A small masked image model, trained from scratch: arch res2net, adamw at rate 0.002.
Rows from block 5 of a small masked image model, named by matrix and row number. Each number is 500 + 40 x the weight over its row's rms, rounded and kept within 0 to 999. All counts start at 0. Numbers have three digits each. After the name is the row's rms in percent of the matrix's.
Before each channel's rows are labels from the 100 images, of 14848, where the channel reaches its highest value: "colour at peak" is the nearest of a few named colours to the mean colour under the peak. Only what is clearly more common there than usual is listed. The data: telescope images of galaxies (Galaxy Zoo DECaLS).
# c30: last pointwise conv (model.blocks.5.c3.0.weight, 256x256x1x1), inputs 0-127

colour at peak: white; pink
c30.6 078:511492542472463507485464461592487518569509455505543577508563522536552492503469555513550568458529463485502534508571538470528571464499535455540470569570482413497435573457560562473465567568550473432498542501545436493532519566422519480533470450467479404522521558466507502461509532438525574560551472457483468476476472516453574469500523477526433446553491484536492514500487522541491530513517

colour at peak: grey
c30.228 088:475472484478509425535470514480484477498503451514397487462489499485512474446460464487437448537486509498429519519489439496486480469520457478499481479488488518491506488476482470502485476488523547483508447446563445456503448465464481543465434421450463478522504487500484448568455501486494501549468435462440488506518473508464459537517466537509515505509475576477524502479519481580497469496593

colour at peak: brown; grey
c30.89 114:437548543395457514513457537508459490512414542533547505510511464503549518432586508473459514493503569602460571471524477514485492503576590567483436480499571554484550483543575401513488516515547527532496539496520443488463507513513537476480489506520529541535512471499477367440506506538515489470487496475511493537545473485528474542463484492524457549525509509472505517518456537481511443570483

colour at peak: grey
c30.40 109:496483518516505501584491491536565481493552467545526526465523549497513489508512479494495581504484496537461510520492532476485523504530500500504487536531562480489502528524504521484493533531535476533481507505588441566512498504483560504559552527448496526490443445543482423435580517503491476429478520427453563476511470466546467477481445444464504546564527397444530511501448491517474473550498

colour at peak: pink; white
c30.252 111:514562505402477506500500449513512516488490528517422509519512341523491508525510514506508576525474513507535482537520544513514516473497491489498464508519523492496510500535502506501539502508502477467550507524444444372534542496545461587543478466533451469481552510505464535584430457500494518483519541529475652558443562450510463539481505579475522419501502523465475536476501520558511437496473

colour at peak: brown
c30.221 092:502532508491482518516492499515511480491504473485578495478499523508496471536521525478480495508523496506512490492505502483505503493509515493511497480508485504497484503466495524482479495501515484497472539455618483523498502516465491451548482477537441498515450499451487466476511533520516483521533446600556481473519474504563487444475418458584465526501481536526508483441426584464490494479548

colour at peak: white; pink
c30.101 087:503505504498506501504469532604500533557477489552465569537614523541552544495464559515512538513489515473499528502592539497524574465481482472564472502583458506516453568501568509496461602592499471490472532507448513526540468543504511456558496495531481500515453512481503482469516485499482525495555536517470516540523499518486438490553537500545493508483508449522530505485475536450524560501509

colour at peak: brown; grey
c30.241 073:461503487493480533500473562495480497468500479580502492501499581471477523475552474495513495508505489555454498504492498485494497423490489522505481489496531480476512488500497463505498493508487496422488504502478498533562515499512469490523493471484567496496558484479529479529478496516433508516461452487464490496461449502483502535514507569454494453471505540515394490467508468528400519500489

colour at peak: white; pink
c30.150 095:579578502486527448614502483496442463503561582461466505534500513589489506560405495523463459534477493448499465449510560456455501513518512488507465476501456528468515497490478474485486498496471514503500501465509495471539495530458525472520476479413518442506514534474570451437466484484468516493496474497535531503500464475491481517559507501531547524504527461459537529529560517522529537499480

colour at peak: grey
c30.211 092:513554495454517496518489477513481545590491487473540551470547575521567486492571519556511486433449545558525583495552456467531541461520455571539470467549515539518552568454574497482509532542541519455415502481579493564505494520479582457434552525448506493522450497536466517477479493437525494529476554546527509461544532437474523570499474522456496478482498499503461503466501415502502518496504

colour at peak: grey; pink
c30.50 086:502528558515492484461521502556527523523464478531449551520539356458479507476522478499482510463519457470523478531477467484527544511468436473512541537554498480525448559449511524465485532534513511482532502475488433469489548459474427547424562535517503490493485433444546472488507510429546460505499498466446532524481516494441461414530508542507515493448476558393470488479501494512517508590505

colour at peak: brown
c30.236 087:512542526490500519439491468514453526461441523333500497502486562528466476553526490485471411429492495548494457519490557483502506452523527530520510563507549483496531499515478509439517497506536493479498603589511549567566541554459462532537490510558502501516437517528511462481507473507511559501507492434474494588449443473422435477484516592490528477475525511476496490559494482515487502486439

colour at peak: brown
c30.88 101:526532488542455339576508442486515500493484506495497491429491483506455412518527440541459474507522449489478463558455412469485484497491477513474509543497468512520447482493459520489521489485500559504565435471478507529473480541535513580469504500458560510490523501449504495553505485517479468467498492480455526454481491524529489481536484489503513492448547489462512460505489481554496487508478

colour at peak: white; pink
c30.255 104:518515511491501484630470537612567547540511512598498643505646557489498522554537512506513572460471480461502499525532503472520643473523476481543490497645484505503517635512563492448512632634522526450475499475522458546463506548514492449517512533470557480531458500509499461489499467483494508500460475490476504490526485557500560502466475505485485491477559494567491566499498481513429505437498

colour at peak: grey
c30.51 109:460543507480509439489481536510498490528561472532558526467513519502538462511487478547498523512486495516452494441509480478485519481488470506521422484520545476464492531560508509490511517527516449560419482524475486484480505502534523437437517533530480513437485485515499438584495460519468467536520556583485498511480555539495504524528454579451502508504562516455472507523448467454467483529486

colour at peak: grey; white
c30.27 106:532418521524561513476520357554550522524499480487422564431533598546508410507472525591485477619485457458506486571496413527529549485560494459549485573545500494518446562538521564526529533543587516503560467498479486526486504527566465595484489533497440536474467533506464449556453414512476505519442473512434562536487480533453489485518504505496489532498556525484500520484518489571474494435496

colour at peak: grey; white
c30.125 098:490515495508497468486489489466515549517502507553436488394499428518503447503506451527521517567472512505492518500525494479511477448456516525504474530493508496505545489499466460481504488487467481526482520504475516535529496459527479507514511466496484455523649492501539434520490464535450488436461530537510604484472503482631437494496482615538489456498511514510490500532509519515489501485540

colour at peak: brown
c30.138 117:531482488513463434522494377504487489490440489488438506497500508503486450523498456518517483462451527465470486492520422492477503518524518504487496452507494513482448505417477477483508506507484474423460457467585455498503428467432553508483518537450509457516493478501475479484498463472479524548543558470428504473514486497566546541545471514532556526512458539448566512480528495519515514521485

colour at peak: white
c30.8 063:592463542529538447572516521575504537531471592517450594485589563581523474556481523524490566505519526415542495515520481441531569502546494463543510548581515523528400582418552515469530570579553515460538453424496496469515490526338508529486462470395449477535501445548529486553494526438517484540533464454527508483472515500535501486528524529483467492563481517489461518470555507563501498455511

colour at peak: brown; grey
c30.219 091:487539547482520602492518499498484497472539457481484498560498499499516501471527499518506481491482489519453500487536480491466494480421497499495480510477562451470530481531476476490506488501483463543492499486504425495497484524540499541571511574558387462507510534551484517511490481550477492396444558558576513630486544485462440522450546478494466463497534542523515409420505574567446484534503

colour at peak: brown; grey
c30.244 115:469465501522480459568487518527562466502491457545486523438517535507502474432546520527455563505478494485476499508490455484518519534520495491513518474524487520533459524460506511492490519518520492463507446362514544483437460387489560497441463477454439523504478470512459499512544484472515431482502535536531449445533540487570545471468504460420463511547478498518500397406530479482458519499466

colour at peak: pink; white
c30.181 089:506527532482513451485561521520542513517479476551459541471524568506500492491535519479514511546536517505523515505515543501524540492487547452569475521551522496504456545459529493535524537534517466493525460492512467391499475465542397584540470500483479517501520495456461478613445546504495532503455460529458536542438526524521520530439492586522497506483485510473496543483459501514527494449618

colour at peak: pink; grey
c30.86 107:498510472527509475559481456503495497501554532596431505469500507514488466495416480516487598510506509499470497482509488444470511477531456509493506479510503478479501487396500507430482503517467459473519512516484489441464539495470540590575461471371496491456531457510458462568485448470611471535482442479471526487486480532515580485546454572495586457518460528491471545493500473496527517428499

colour at peak: white; pink
c30.102 091:538457574500510429605493479587488510534493493541453581453577531526524492567472532497480574546491488575485500496524476516512554476522489532513509524565544496514548570434546579528495566574478510509443451486463500525527481548506490510496504483567465569512477362509512497478512536466428462522505453486466562526563491457429489476533519479489536553509482479471526540501531505526512435482405

colour at peak: white; pink
c30.77 088:528507529493506437498516512621478599585466508528518654514689502485550501512488540550545513483476532475544542511552496499543614474504516494566506498687481540526515612467637505523503653624456511485489481481471506494491467481514511508488549472479464474565501498485513549483520502450502499513522535514504523489528555519504463506514495517487480506502497477544522518458521433489518507508494

colour at peak: brown
c30.68 105:502502520500547515557463484510501495506422481531635495525495556470488484455526463506496520490510536575452533544547471474462477468501473576488494524491501462463556489541487509471464493495485521541465455461525513436507535422477444510510500420543492447523601524431518518494511481480505485514505588498459499494482507447550483500448496475485473484511469508503599522505493560493428470459503

colour at peak: brown
c30.215 130:513507513510532519417477483473496498486532482459518484445487591494456484531539475519478443424469547570451477605504505437475486479507493591464438518481469470468553491509501519447514478469520522458500511477488469509465478537491459548589445538471559538548486573548490495483487501505481491498467480473510447557459498519414502556411479493497474534426489449542513499492515583522489485515485

colour at peak: white; grey
c30.66 096:531447562529517513490544472604516535515455499499502663496617519494490495523455506496486525548494445496506502540475488520555628467503504463558486538639524471523453654488592526526528601597556474478539496490511453504494489512489399561478545502519458471518508467517534502524441499497489500487483506485452549499486492506459463470490446521498480459491517518462491540481510468576466488486514

colour at peak: white; pink
c30.171 128:425515490512529482534542498494529496487540416566397505546500509485501548428491533515478496524485528461513505521524584523541505531541505490520524523510444580567503509526502511543499502501544525509536504568514517487513577503542536657475486521453522524444513517456503521566493523482532577557531420541444501545511469522519484503496515537488523435520546520543484517491455505541521524514501

colour at peak: grey; brown
c30.69 097:506527415555514465458480404497504472471511474531348465502481551505447524499524524546498363438411489479517423560541570490538467500490456495483536497478513529531446453511441500489483486501507583453485459488457515532454482478483509496531484446416531440517518452486485475511520505466488495486541515492485472520489464528506555480480540504523540439475494509556464553497545520496466495527533

colour at peak: grey; brown
c30.214 111:517494505484484517531537527487545510502525519530421512570500505490493581526499494480500548540481492527504503497467543543501514486499518469513501501508490511484565519469502474530510501486480517522518528544546469456483507539508457473484553462567506516497492498515506492517560552500509549461500487547509530497476508508533482492469492573502455517467586509501458545504417532513463493500504

colour at peak: white; grey
c30.144 098:505582513482535447521520547582508547575470477572516553511596494593590512521478541561501547493504593514509542477617500500527542498528481523542457496566475515507529548490600494543516586586519498521458476537499533520508485499463541469489543495462510472500539491501502539500538494462470515589548568544477512505538503510520413511533508497530528504477477423484565506488504494469530525544529

colour at peak: white
c30.14 089:639513504439506526481507455497523478483434619442465513557503546615499533647431497511477547511495469404537471507473511492472506400490460472486454519510461451469494495486493474501538495492510512514507499491471460485555500571502502440517461483532488448492528489486542495492520488527514522516542517523488522490497485544456532471492504475485499470555561480506494481527497497485537509533498

colour at peak: white; pink
c30.157 090:507489507502492484651509482624456512523603488527426626514640509544520493495454538526531549502479498467480503467532487474516617500540483499546482493627519532527451598478615509473497629625502497528523477512497483549533492511412456483542500507458536474521472438502465498493478527505447502527563491470460496520510508503531490500534485521523489524489509514476515523506547513495583490505424

colour at peak: white; pink
c30.118 117:478513498492470499458518451502478493482499510482518511506502467469517490518508502521488486515504543556486511476507513499498510494524504510512475484514502509494478512498507516510464514511493448528588474511462446468489642451571468644516456557465470458417518519544495489557507513555527515458529511523419539572384481532462475562554518559554566526497540501483457520466523472481518549575523

colour at peak: white; pink
c30.234 104:496566494508504451665491536565509516511543504600494572524558493527511522541503522515531684492519513463461486487532580512486559561513489504538497480561506504502497552428556499530491572578481517515544528508500492496489549510485545599520504512410549468471487473534494533567470495473505531506504475512488484481502484486500526486482439536550531444508502485510514499535518508533562570458500

colour at peak: grey; brown
c30.174 081:489509481460529506452491522488451450478493455471397491508494505511497521490567485494479423488451504564443470511552552500475494494500470493514465495492564519479506475481476469510466497493529533533470471491519471477525463501444466521495543488485486471519463506475515482490487510516430503482485496530525536560493558515502465500513497526455530505482527525493599465467565494602461531500531

colour at peak: pink; white
c30.36 090:534444443616482391311498417498599471491564527510504505450497488529523470525426492580459548472513490469505494549473443463516508480432453487481563512487414446513472497469494565476541510503456488456479496445440527524488468491484521443527520498428510464491533426501498496490496502480503521485528528550446508477504495577514525476538532498472507351564505529485484518493509460476502515507530

colour at peak: grey
c30.232 097:494488483510494466497474428521528495519576449499481521457517616517518500510473495540475536495486539478492508552514468464500509520465499557495523477500463527502434518449507525485560505510497547435486446497495493489530489505451544494507513440405550395473517525517466435448509515475477509467505521503484467493534401538525560529483470454436479392568528489546445507452482487527453512438497