config = dict(
    train_examples=44167,
    mask_ratio=0.5,
    loss='l1',
    norm='batchnorm',
    ema_decay=0.999,
    warmup_steps=1100,
)
Rows from block 3 of a small masked image model, named by matrix and row number. Each number is 128 + 24 x the weight over its row's rms, rounded and kept within 0 to 255. All counts start at 0. Numbers have three digits each. After the name is the row's rms in percent of the matrix's.
Before each channel's rows are labels from the 100 images, of 14848, where the channel reaches its highest value: "strongest on" is what is common among them. Only what is clearly more common there than usual is listed. The data: telescope images of galaxies (Galaxy Zoo DECaLS).
# c30: last pointwise conv (model.blocks.3.c3.0.weight, 256x256x1x1), inputs 192-255

strongest on: roundness: cigar-shaped
c30.146 092:147123102170173110135084126133118145117127117159181189127087142071179095178121157165096129135130120082148113090159134132120145097105128099111142086140125194124177214081140165135155179143112123

strongest on: edge-on disk: no; bar: no
c30.62 116:098106114139107173103143120106133118159142159099140148155185129139133171098154099124116109114126131139148111136134108164144173090150158137113144162123102129113114103110160119125103098133150157

strongest on: shape: featured or disk; spiral arms: yes
c30.231 100:099140089108057127110110123118106112132169114108104105115118114107129083151144121132130174127134138079104245114162135112134098118123127110188129073133168153114129126168118107122115128119107131

strongest on: roundness: cigar-shaped; edge-on disk: yes
c30.58 094:102116106144068157147134183099170135117121078066135072150156144123107134047142087179151113099161110110128097097153119197109155117169133120174140124118134069125153115180093116142100131131185185

strongest on: edge-on disk: yes; roundness: cigar-shaped
c30.166 105:182087104109106177188158131138178102091152099125103088139123134102087136169146104216171122115131097129100061112143154183112107118149111113063101122150044111120157093196094116180154197161141166

strongest on: shape: featured or disk; edge-on disk: yes; roundness: cigar-shaped
c30.134 125:124093100131134140133123142209156119105095111221102193114126131066162087178130129152168102109013118087169098229150153119112192117185110129120141102146141166140179119144114091131151164131145152

strongest on: roundness: cigar-shaped; edge-on disk: yes
c30.152 103:122127117093105125122130129137121102099116126137093114108083089099165154129138099094116145127145156104131198165124182110126118131149104129114127129140082135100125115139119097138134094136117106

strongest on: edge-on disk: yes; roundness: cigar-shaped
c30.84 105:116120195137191123143132146164255161094091117166138106089100139082111154088131093213127113118164106113187100076127135153094187123137113101101163126113105180111127070212134164125147131128190151

strongest on: shape: featured or disk; edge-on disk: no; spiral arms: yes
c30.155 084:099131129144114134086098094130142119096099176135136157110088121121134098171129136138118167091137116112123118129125072115111132141116114124145119190101135143097131173103122151105073079151131101

strongest on: roundness: cigar-shaped; edge-on disk: yes
c30.82 068:136108087057114125146148163123127060127111134108067079150142093123098114129122103130092172113108138137135125154096144144080141212163126112141155151146087098142170135170142072116156138127112161

strongest on: edge-on disk: yes; roundness: cigar-shaped
c30.29 113:075146097163105131122109107071191129176073156116147154143124104091143057149157112171097150108176090121091150053160095120140158089124130060171141112075157170113158096142146146134121115194139152

strongest on: edge-on disk: yes
c30.78 100:113163125089146089113138146149151072133159138170084115138072124139112116147088144107156139116150145160166120186126146114107141185168114148182125144117115152162166123119129126105120118097165112

strongest on: edge-on disk: yes; roundness: cigar-shaped
c30.88 103:113116092128122151151149158096130140149163129092136128142118099106121067173138104203130087077144088081068117136145149119140125092102113082113119158101100127180136123092107166137123125190131137

strongest on: shape: featured or disk; edge-on disk: yes
c30.126 075:125114125170131150134141152068102141117134132089115143142169128115113106130126087077156152118156118129117155123149124148105140114146151181107148142150119180142171123101125131123134128109160173

strongest on: edge-on disk: yes; roundness: cigar-shaped
c30.8 085:130127120080080135133194140100117099145148122076064092165123105106090178117142117087089144137081118123155120139089130154141114177134149103096136125113078088056155145138172083105142123111119163

strongest on: edge-on disk: yes
c30.197 099:109134080123051120121132137075093118172065142101136107139165096095148121157136102090115196133121180127120163113109124122138089103146164133041143144128157136117152151140154110127157095176088159

strongest on: edge-on disk: yes
c30.141 117:147113090128102130109159125093137125145156077069131119120122134103152157134091116092146148140127141111076147082070152102127131090193144104088097116141138098071123119129087138139140123170068134

strongest on: edge-on disk: yes; roundness: cigar-shaped
c30.120 094:130155168078094144189133131089108127181162157074142058198137127105073131146188077182088143155123161107085082100124096157148113137108147071102133128141094163142205168130154170136165162203119150

strongest on: roundness: cigar-shaped
c30.177 115:126144122138057117121132113110171126131070148067157110107113112085117130145132127169180155090103146144140123173162142096146141089198102147101115130141127079137134112107139143122106142148137112

strongest on: roundness: cigar-shaped; edge-on disk: yes
c30.16 100:134098157165176118127117140146205193099066102147145142104120138047130158120111074126177093120133134134177111115101129148102201107183100137072175135117110170131126059146142126122164132116210153

strongest on: edge-on disk: no; spiral winding: tight
c30.102 099:085158116133078121138113115220146111128119119101140149103095147125127109137110089132090093145165109086142213107108156089140162151088074118218083064129215142073133093206092136109070139129097109

strongest on: shape: featured or disk; edge-on disk: yes; roundness: cigar-shaped
c30.163 101:115156116120170146133125126202158085099166133175093090152174117148098130079077125115143102111143086166156127209201163138108130191162118165172123133120117100136163089112127101094128165099170137

strongest on: roundness: cigar-shaped
c30.169 107:158188200137145075147139114167122165147098102152225115138123151093150160160098154120129112166106147079096111127082129115144118071117125076083165088140139157153124121142153200126165144078126128

strongest on: shape: featured or disk; edge-on disk: no; spiral arms: yes
c30.47 106:150109117122133123132110127156124106103151118123105113089084075089126141141079142104104110150103105072095127132104140105117083097106090115146126112127118146148144138134110121109148134089083104

strongest on: edge-on disk: yes; roundness: cigar-shaped
c30.42 096:135116117126099123123150141079096123184085137084122120132127092126131086255173151098148227132106169135074154159132133079176123132130166129133132114122141159155125128109112110150151173167120155

strongest on: roundness: cigar-shaped; edge-on disk: yes
c30.130 103:102125167134200150115109121146203161119091130238134185080084143113131144172137131160147151121138116131195109152117146122119200165153130149103185140117103202125141107146141124144163139111185144

strongest on: edge-on disk: yes; roundness: cigar-shaped
c30.202 109:090178137167117124103132147092099167155084114090177137155128114117195143183136077057145159106142161103088196159096152099137141102146149141073115099119182139055124102109076152129119103163089147

strongest on: edge-on disk: yes; roundness: cigar-shaped
c30.38 099:134132128103120151138111123096147117140110173191135122133122132120143154166166103157137170154177168168136121117161167126126151146161158158082156132149113172135168148177155122124146146156130110

strongest on: shape: featured or disk; edge-on disk: yes
c30.184 073:148100138081078108174105154122160129118196097123104123118132117095127076193156117121171115129132121087101090093156115116128108064140111083130140061125096196206153082170105120120165197149160138

strongest on: edge-on disk: yes; roundness: cigar-shaped
c30.147 105:163147110130080173143160178096146087116134083097131145136186140140158153128165095120181140141116151137113107125169162168133119072202147187090128115195138095086144125142068099172152199120119195

strongest on: edge-on disk: yes; roundness: cigar-shaped
c30.144 121:122135139129088108130144161050158126133102091075141090116150117089141157127125100108150139096163154151108128096119124129124110096184135144130120077104137106093144091174102139131154124188110170

strongest on: roundness: cigar-shaped; edge-on disk: yes
c30.145 110:111125106151159161093171140088181116138122091088105123129092113102139129104113126108091176080198122126050122096142103111164115102115168105146087121097104151108120084169076144181159075226113192

strongest on: edge-on disk: yes; roundness: cigar-shaped
c30.181 098:129145122108145128139124127127145190088093150108151090127111118086159090148085145162138055105148058105084068161122110115164138077116141136095133136122039141191110160044115180170133119133149127

strongest on: edge-on disk: yes; roundness: cigar-shaped
c30.235 115:129184189137094098133146128089139152174095147106149108103107116122123106247144118115155128142198140145068137112127128086181138102151121123118136124109136124139148078118100145148174145206136117

strongest on: edge-on disk: yes; roundness: cigar-shaped
c30.242 095:138121100119119150138181164130134110142117133108127112150115111106115107097146132141107193113128129119129086126156099139126141141110143115126121118119130111132124108138138130165151116168116185

strongest on: edge-on disk: yes; roundness: cigar-shaped
c30.136 101:133141156109096142172156187077154110193116092089077131132144118111138148096149070099159174154181164150145121099145128152152125125189143141095150109170159091093195133177142087118153174182146142

strongest on: edge-on disk: yes; roundness: cigar-shaped
c30.2 081:145113131136102079128132152195174098104101104114101138099132137110116150155087132158196143088123124152158087145189129093108110138198098165121126135149139121130130108143132124123139182122175102

strongest on: shape: featured or disk; edge-on disk: no; spiral arms: yes
c30.7 099:079163137158102102146067105122148132140067212145179117144138123102094109135168107184089141145174070096175127120210116122110160127096126068101172142115116164132160151090189163084105164142176118

strongest on: edge-on disk: no; spiral arms: yes
c30.131 094:066116127118129139124122174113105119122105139141120125098141128151086150120143127111075138107131123130094134128117156110096159117118121150158112146100102096102111117098079128106069144115114158

strongest on: shape: featured or disk; edge-on disk: no; bar: no
c30.75 103:136126143122132162116130130131124114093122102154107137084118106096125114145106125092095131138141102059110110108085113118114100111130122109114119122130103146121107135100107136127127121094090129

strongest on: shape: featured or disk; edge-on disk: no; spiral arms: yes
c30.179 106:103166110120110139158155111095083096164131149095115109143132084114100099177166161151116145130119145067074129163199143117164039144079130077140135089108147150202142119114132111157133194162160152

strongest on: roundness: cigar-shaped
c30.35 086:147119103075154120101102138121127086125138109175174164111122135070232157114130160131078140142114164076102115114120176118136114090102125073107120105163121176098131165150132148159141126123124134

strongest on: edge-on disk: yes; roundness: cigar-shaped
c30.223 120:104101116121084082117165138105147129167095056107141131124131133092148133131106124131166147111122165134110135108068126112109128091188110113083119103144170114148104128163152147127115130166081141

strongest on: roundness: cigar-shaped; edge-on disk: yes
c30.160 089:151190207106112130109183096153124124160102101101148101108088145122102176134093163140107095160177128114115081143100148115177126132102149100084147120110132132150119147156124162145145158141133132

strongest on: shape: featured or disk; edge-on disk: no; spiral winding: tight
c30.46 103:137148149131138143151102132127095103090119129141125130151161115116105082197124124123094111149117092105105140121113120142078091181102113124142192109113137167159142111105083119094141180082130135

strongest on: shape: featured or disk; edge-on disk: yes; roundness: cigar-shaped
c30.9 093:129089075113079115126132150110113097135129121169107140125152148089142185147130131080140150113167185115111124176161184132127145156172140117171163127135176130120147141127085092108139195125128172

strongest on: edge-on disk: yes; roundness: cigar-shaped
c30.107 083:124170162145118096139145133110149180122086108082126146082129151132102118139150091113206151131156140150128118132147119126129135080160103194120147134115129114149123051148083118105129149135192139

strongest on: shape: featured or disk; edge-on disk: yes
c30.148 099:126168144069080107153149110081142126162130164092159096141116129091079130096127094238143143105132135129114084147074108136139128124126111068089128083126114144163151142115173175118111103201123131

strongest on: edge-on disk: yes
c30.137 089:105124142129193126087063126107150139145085155177117149119130097168118107114087100090152146059148102184116114134122154093095144143126095164146141166092097143138169127106157120104137098127128106

strongest on: shape: featured or disk; edge-on disk: no; spiral arms: yes
c30.40 110:093165152101148165146109142142144121137132160130104128150158123193089111147144110121105150083134114170151127175146119130114140183113115186171138175100097153114149115112131106127080133129123152

strongest on: shape: featured or disk; edge-on disk: yes
c30.156 100:133037111174145112144076119149126139100138153137125174126159120106139103120099110110101103115132106099128113097191121108113093065107127124108144131090127124123110155104066126107111188112192123

strongest on: edge-on disk: no; spiral winding: tight
c30.159 107:079144142121137124126147166094137110159107133113105130176198110152113132139110102114133161104149125160127111159131131137093127123155129152138124153104096137088140161119125130121089132147120181

strongest on: roundness: cigar-shaped; edge-on disk: yes
c30.213 069:136114140140139103097133139130111119147096163172117187119166183106145111188175140096151177145048191136158097137158102110164189135177154158150142140161171101141089142095137106136112145095107143

strongest on: edge-on disk: yes
c30.151 107:099115149118154123128061096156150143158038205178131158105097117135132111190132135149101174118138111190206136162152163112127174185127100156118191217095102178131137126108171112115120092101172094

strongest on: shape: featured or disk; edge-on disk: yes; roundness: cigar-shaped
c30.142 104:133141076099092128159139098083141121153133143066155052182140112106048125145151080178109137136158098139062065074094120145161102103107167094110121142122068112142186163141140163137159099218136151

strongest on: edge-on disk: yes
c30.249 099:118119146105164069106078162164156127129120148122162119098133146169121104121103164076142120087123119144126135123154114079146156120143104164115136136116159106146123063091100156139105155102141114

strongest on: edge-on disk: yes; roundness: cigar-shaped
c30.194 104:121158106086090110137152133048114124204144127067131084120112110148115114177159160114103159136153155147028124107155118087207089124100155119104123111093150132108146115128103134159153163223134147

strongest on: shape: featured or disk; edge-on disk: no; bar: no
c30.224 083:089162147121201100091134130140129140093106114113112105126123114134116102121096135167151135126127088135115128192121066116079141182131082140151179181092113172170117184120117128098119133110159114

strongest on: shape: featured or disk
c30.112 084:065158163102132128074126116161137096148112124115130175148121123133113107159137119144122153100129108101142147170084118121145147158138126097170098139083135129104087149120094133094063150132102152

strongest on: edge-on disk: no; shape: featured or disk; spiral arms: yes
c30.53 107:119156124209104084126131094128147148092107126106170104105107146091175079131109151135134117105152073054117103149212084080136131109113124115128109128123146125098117131092116152140091122133132060

strongest on: roundness: cigar-shaped; edge-on disk: yes
c30.182 089:147131224134241123123171109122167157107104085157147133084105144067146186104121157150167101127101112113129058132075126136127156091121108093023135107111079171133116093131143147141164149112145150

strongest on: edge-on disk: yes; roundness: cigar-shaped
c30.103 098:130122099123057128141091133144129135138116099134123114109118125071128096135162167148138132126114165070134170130142134134140196095147098094116137093120136126104127117163095112117135219115138129

strongest on: roundness: cigar-shaped; edge-on disk: yes
c30.85 093:141069099164146136135120127231177124090121115229118171112144162054175113130131134124192092118082091096142089169142158154096179102210106127106138088154111162117152112137101113131142181118138149

strongest on: edge-on disk: yes; roundness: cigar-shaped
c30.240 127:123129098146076139109140128102093129192085152119144146089111097114152086255172154116168178126096178113076143155143158094152125126115142125137152088119187161178098114116112104161136139138130166

strongest on: roundness: cigar-shaped
c30.104 080:138202208113072153156171106130119100166136156079123063137095106122097158142114131166090133148221140126130108143163103132141095155058140098103144111100105150157155097147156146149142230184156157

strongest on: edge-on disk: yes
c30.186 101:176177186122198113114154107217138156140132066162153078116092131134086148145096163143177116125100096123066069239086145096153127131109092106095131102155092125199108113109084177154162132102126105

strongest on: shape: featured or disk; edge-on disk: no; spiral arms: yes
c30.36 104:150116116126122143135188142124123132098142078105112139119147128070122127125106121164127063141084081050121119125090103147121113072104127083107111099142124090098130109148135111122132134087096155

strongest on: edge-on disk: yes; roundness: cigar-shaped
c30.161 103:106156145168133134113107124146186141110076121190165190103131136088186108175131099134157125126119126121169133160189138135114178100188123151112161117137135175098143150143109127138112142119202156

strongest on: edge-on disk: yes
c30.251 108:104079084107107171120148163132131099122126129139110115138149126095105164157149134136139123121143166159139069127117171188123105119165167137112128148141100111157132136127142113142106149130155181

strongest on: edge-on disk: yes
c30.176 084:103178165175138127153143112108115178106106132095131109149118116100130121146101076133173092128171101105126090167122105133130201133153124112144160137106091143206155150084133135121129077117205151

strongest on: edge-on disk: yes; roundness: cigar-shaped
c30.81 107:130145098116092116087190172134130080156128090110103163113146128129154102132106102081165177095100167140089143151088132092126133075160149137122076075140179084092116112142062110133102153159067142

strongest on: roundness: cigar-shaped
c30.222 112:122149157112147116147133138162137127134149126149108134119110077126110148142087177116090124131121145123140119138117123112129102150141062135150135126074124172120138132147147122096156145125081111

strongest on: edge-on disk: yes; roundness: cigar-shaped
c30.83 088:114186218130119131149128130144132182118125097113142115129155157105127157082164081129162125144108161100120164140169128151135141097170126130070169090118119097109115097119087127100139182115156139

strongest on: edge-on disk: no; spiral arms: yes; spiral winding: tight
c30.106 104:177105114104127115146137122132138100104201101109100094144122178099087081115132129126134125127144096116119103114133125154160084121117127119109134124175119149187169122134084108163180119162130119

strongest on: edge-on disk: yes
c30.150 088:078134154116183112119092125155130129169061211162126157118119114164107152158125118120126177087141124218146123215148154103122151137155096186164144184099104141154120135068147117104098146137123097

strongest on: shape: featured or disk
c30.132 100:117186151130193126116072103188112121102070130144157155102133138157163106130109138126117131136172090112124184130107150093113151118119111140155131166118135149097121134088084140129081120097119087

strongest on: roundness: cigar-shaped; edge-on disk: yes
c30.48 080:133132170138177104116098125134111145155087155171173175170138142172142111128124141115140140100160100143151129142122144110117174167129112207123147164094110188129145134045118149136126113138155130

strongest on: edge-on disk: yes; roundness: cigar-shaped
c30.239 100:133165102155183131101156125115114186074098096132100076134098119108135153140090084148210132107118082117092058195073114110145144121139101126095126140115092143188130113111126118137142065122148116

strongest on: edge-on disk: yes; roundness: cigar-shaped
c30.127 082:118115161123156072161104117138155138119149160136130124100125176105116110067142096186116121133193156105168102067170110135115113155103126092106176118100092140141141151177133158110119134150196149

strongest on: edge-on disk: no; bar: no
c30.203 091:097121134110126120082141145107123097075113119125130135113145108119126128086097137132122106088163097129094147055126102126092095143118117163098100143085096133107100129107108123111076095096128130

strongest on: edge-on disk: no; spiral winding: tight; bulge size: small
c30.54 116:104117139074090116149132147145153098091114131083076125104157142097075106143123119100152164107142142116139093140117084136115157158170128141118129179149087121116148177087107099127125138104114111

strongest on: edge-on disk: no; spiral arms: yes
c30.56 082:108150148163133103115070107174141113130104148128111136134138098124140115143115163095080109092159073152196164148181132105117131156083111114132156115090157156146153132154150110113091080110199083

strongest on: edge-on disk: yes; roundness: cigar-shaped
c30.11 125:097156151068086143138090144170179126169100123070160105126078159140098069150143108229117159125113143113101169143109160096162200090109097096146088086136169110096105078125111178137075197164076151

strongest on: shape: featured or disk
c30.247 095:100171120130129145142048085132119126156123163138134151151118126099143092156174150153082139121132104104157131149205124138168161141053122094095146131120127171122156150057174118115118119128176101

strongest on: shape: featured or disk; edge-on disk: yes; roundness: cigar-shaped
c30.216 125:130115103114103147124197166100143093126120088085108103151154116092121117105114093109163148094137153139091105098122115122106110065152166096134111055131128101104127104175075130140126144178131197

strongest on: edge-on disk: yes
c30.255 095:106136150119166146107088134150153111132100147164121151145106139159120121096146144151122131128119109176147108116143110131129169137100117127137072161112139098071122139078104126127083119141129132

strongest on: shape: featured or disk; edge-on disk: no; spiral arms: yes
c30.162 110:105139162225082134118087128103139167107084134090116171107126134094197141140141095065109137113188153116112155119217136109130129106155131136150125110115160151102128069151038098149127110144177123

strongest on: edge-on disk: yes; roundness: cigar-shaped
c30.154 099:103119154160126106142116128135100151140085164142128100130112108112178115152130152098134126117136140140100184184154168108115131128141115106131135101114129146171141148059144135122166161121136122

strongest on: shape: featured or disk; edge-on disk: no; spiral arms: yes
c30.0 104:113145105187135115126155091103122149062130074145135153085116094079168131086102145148139122108133130101110172105157104113132085169108078090136126096109103144135158093153095130134169084126138079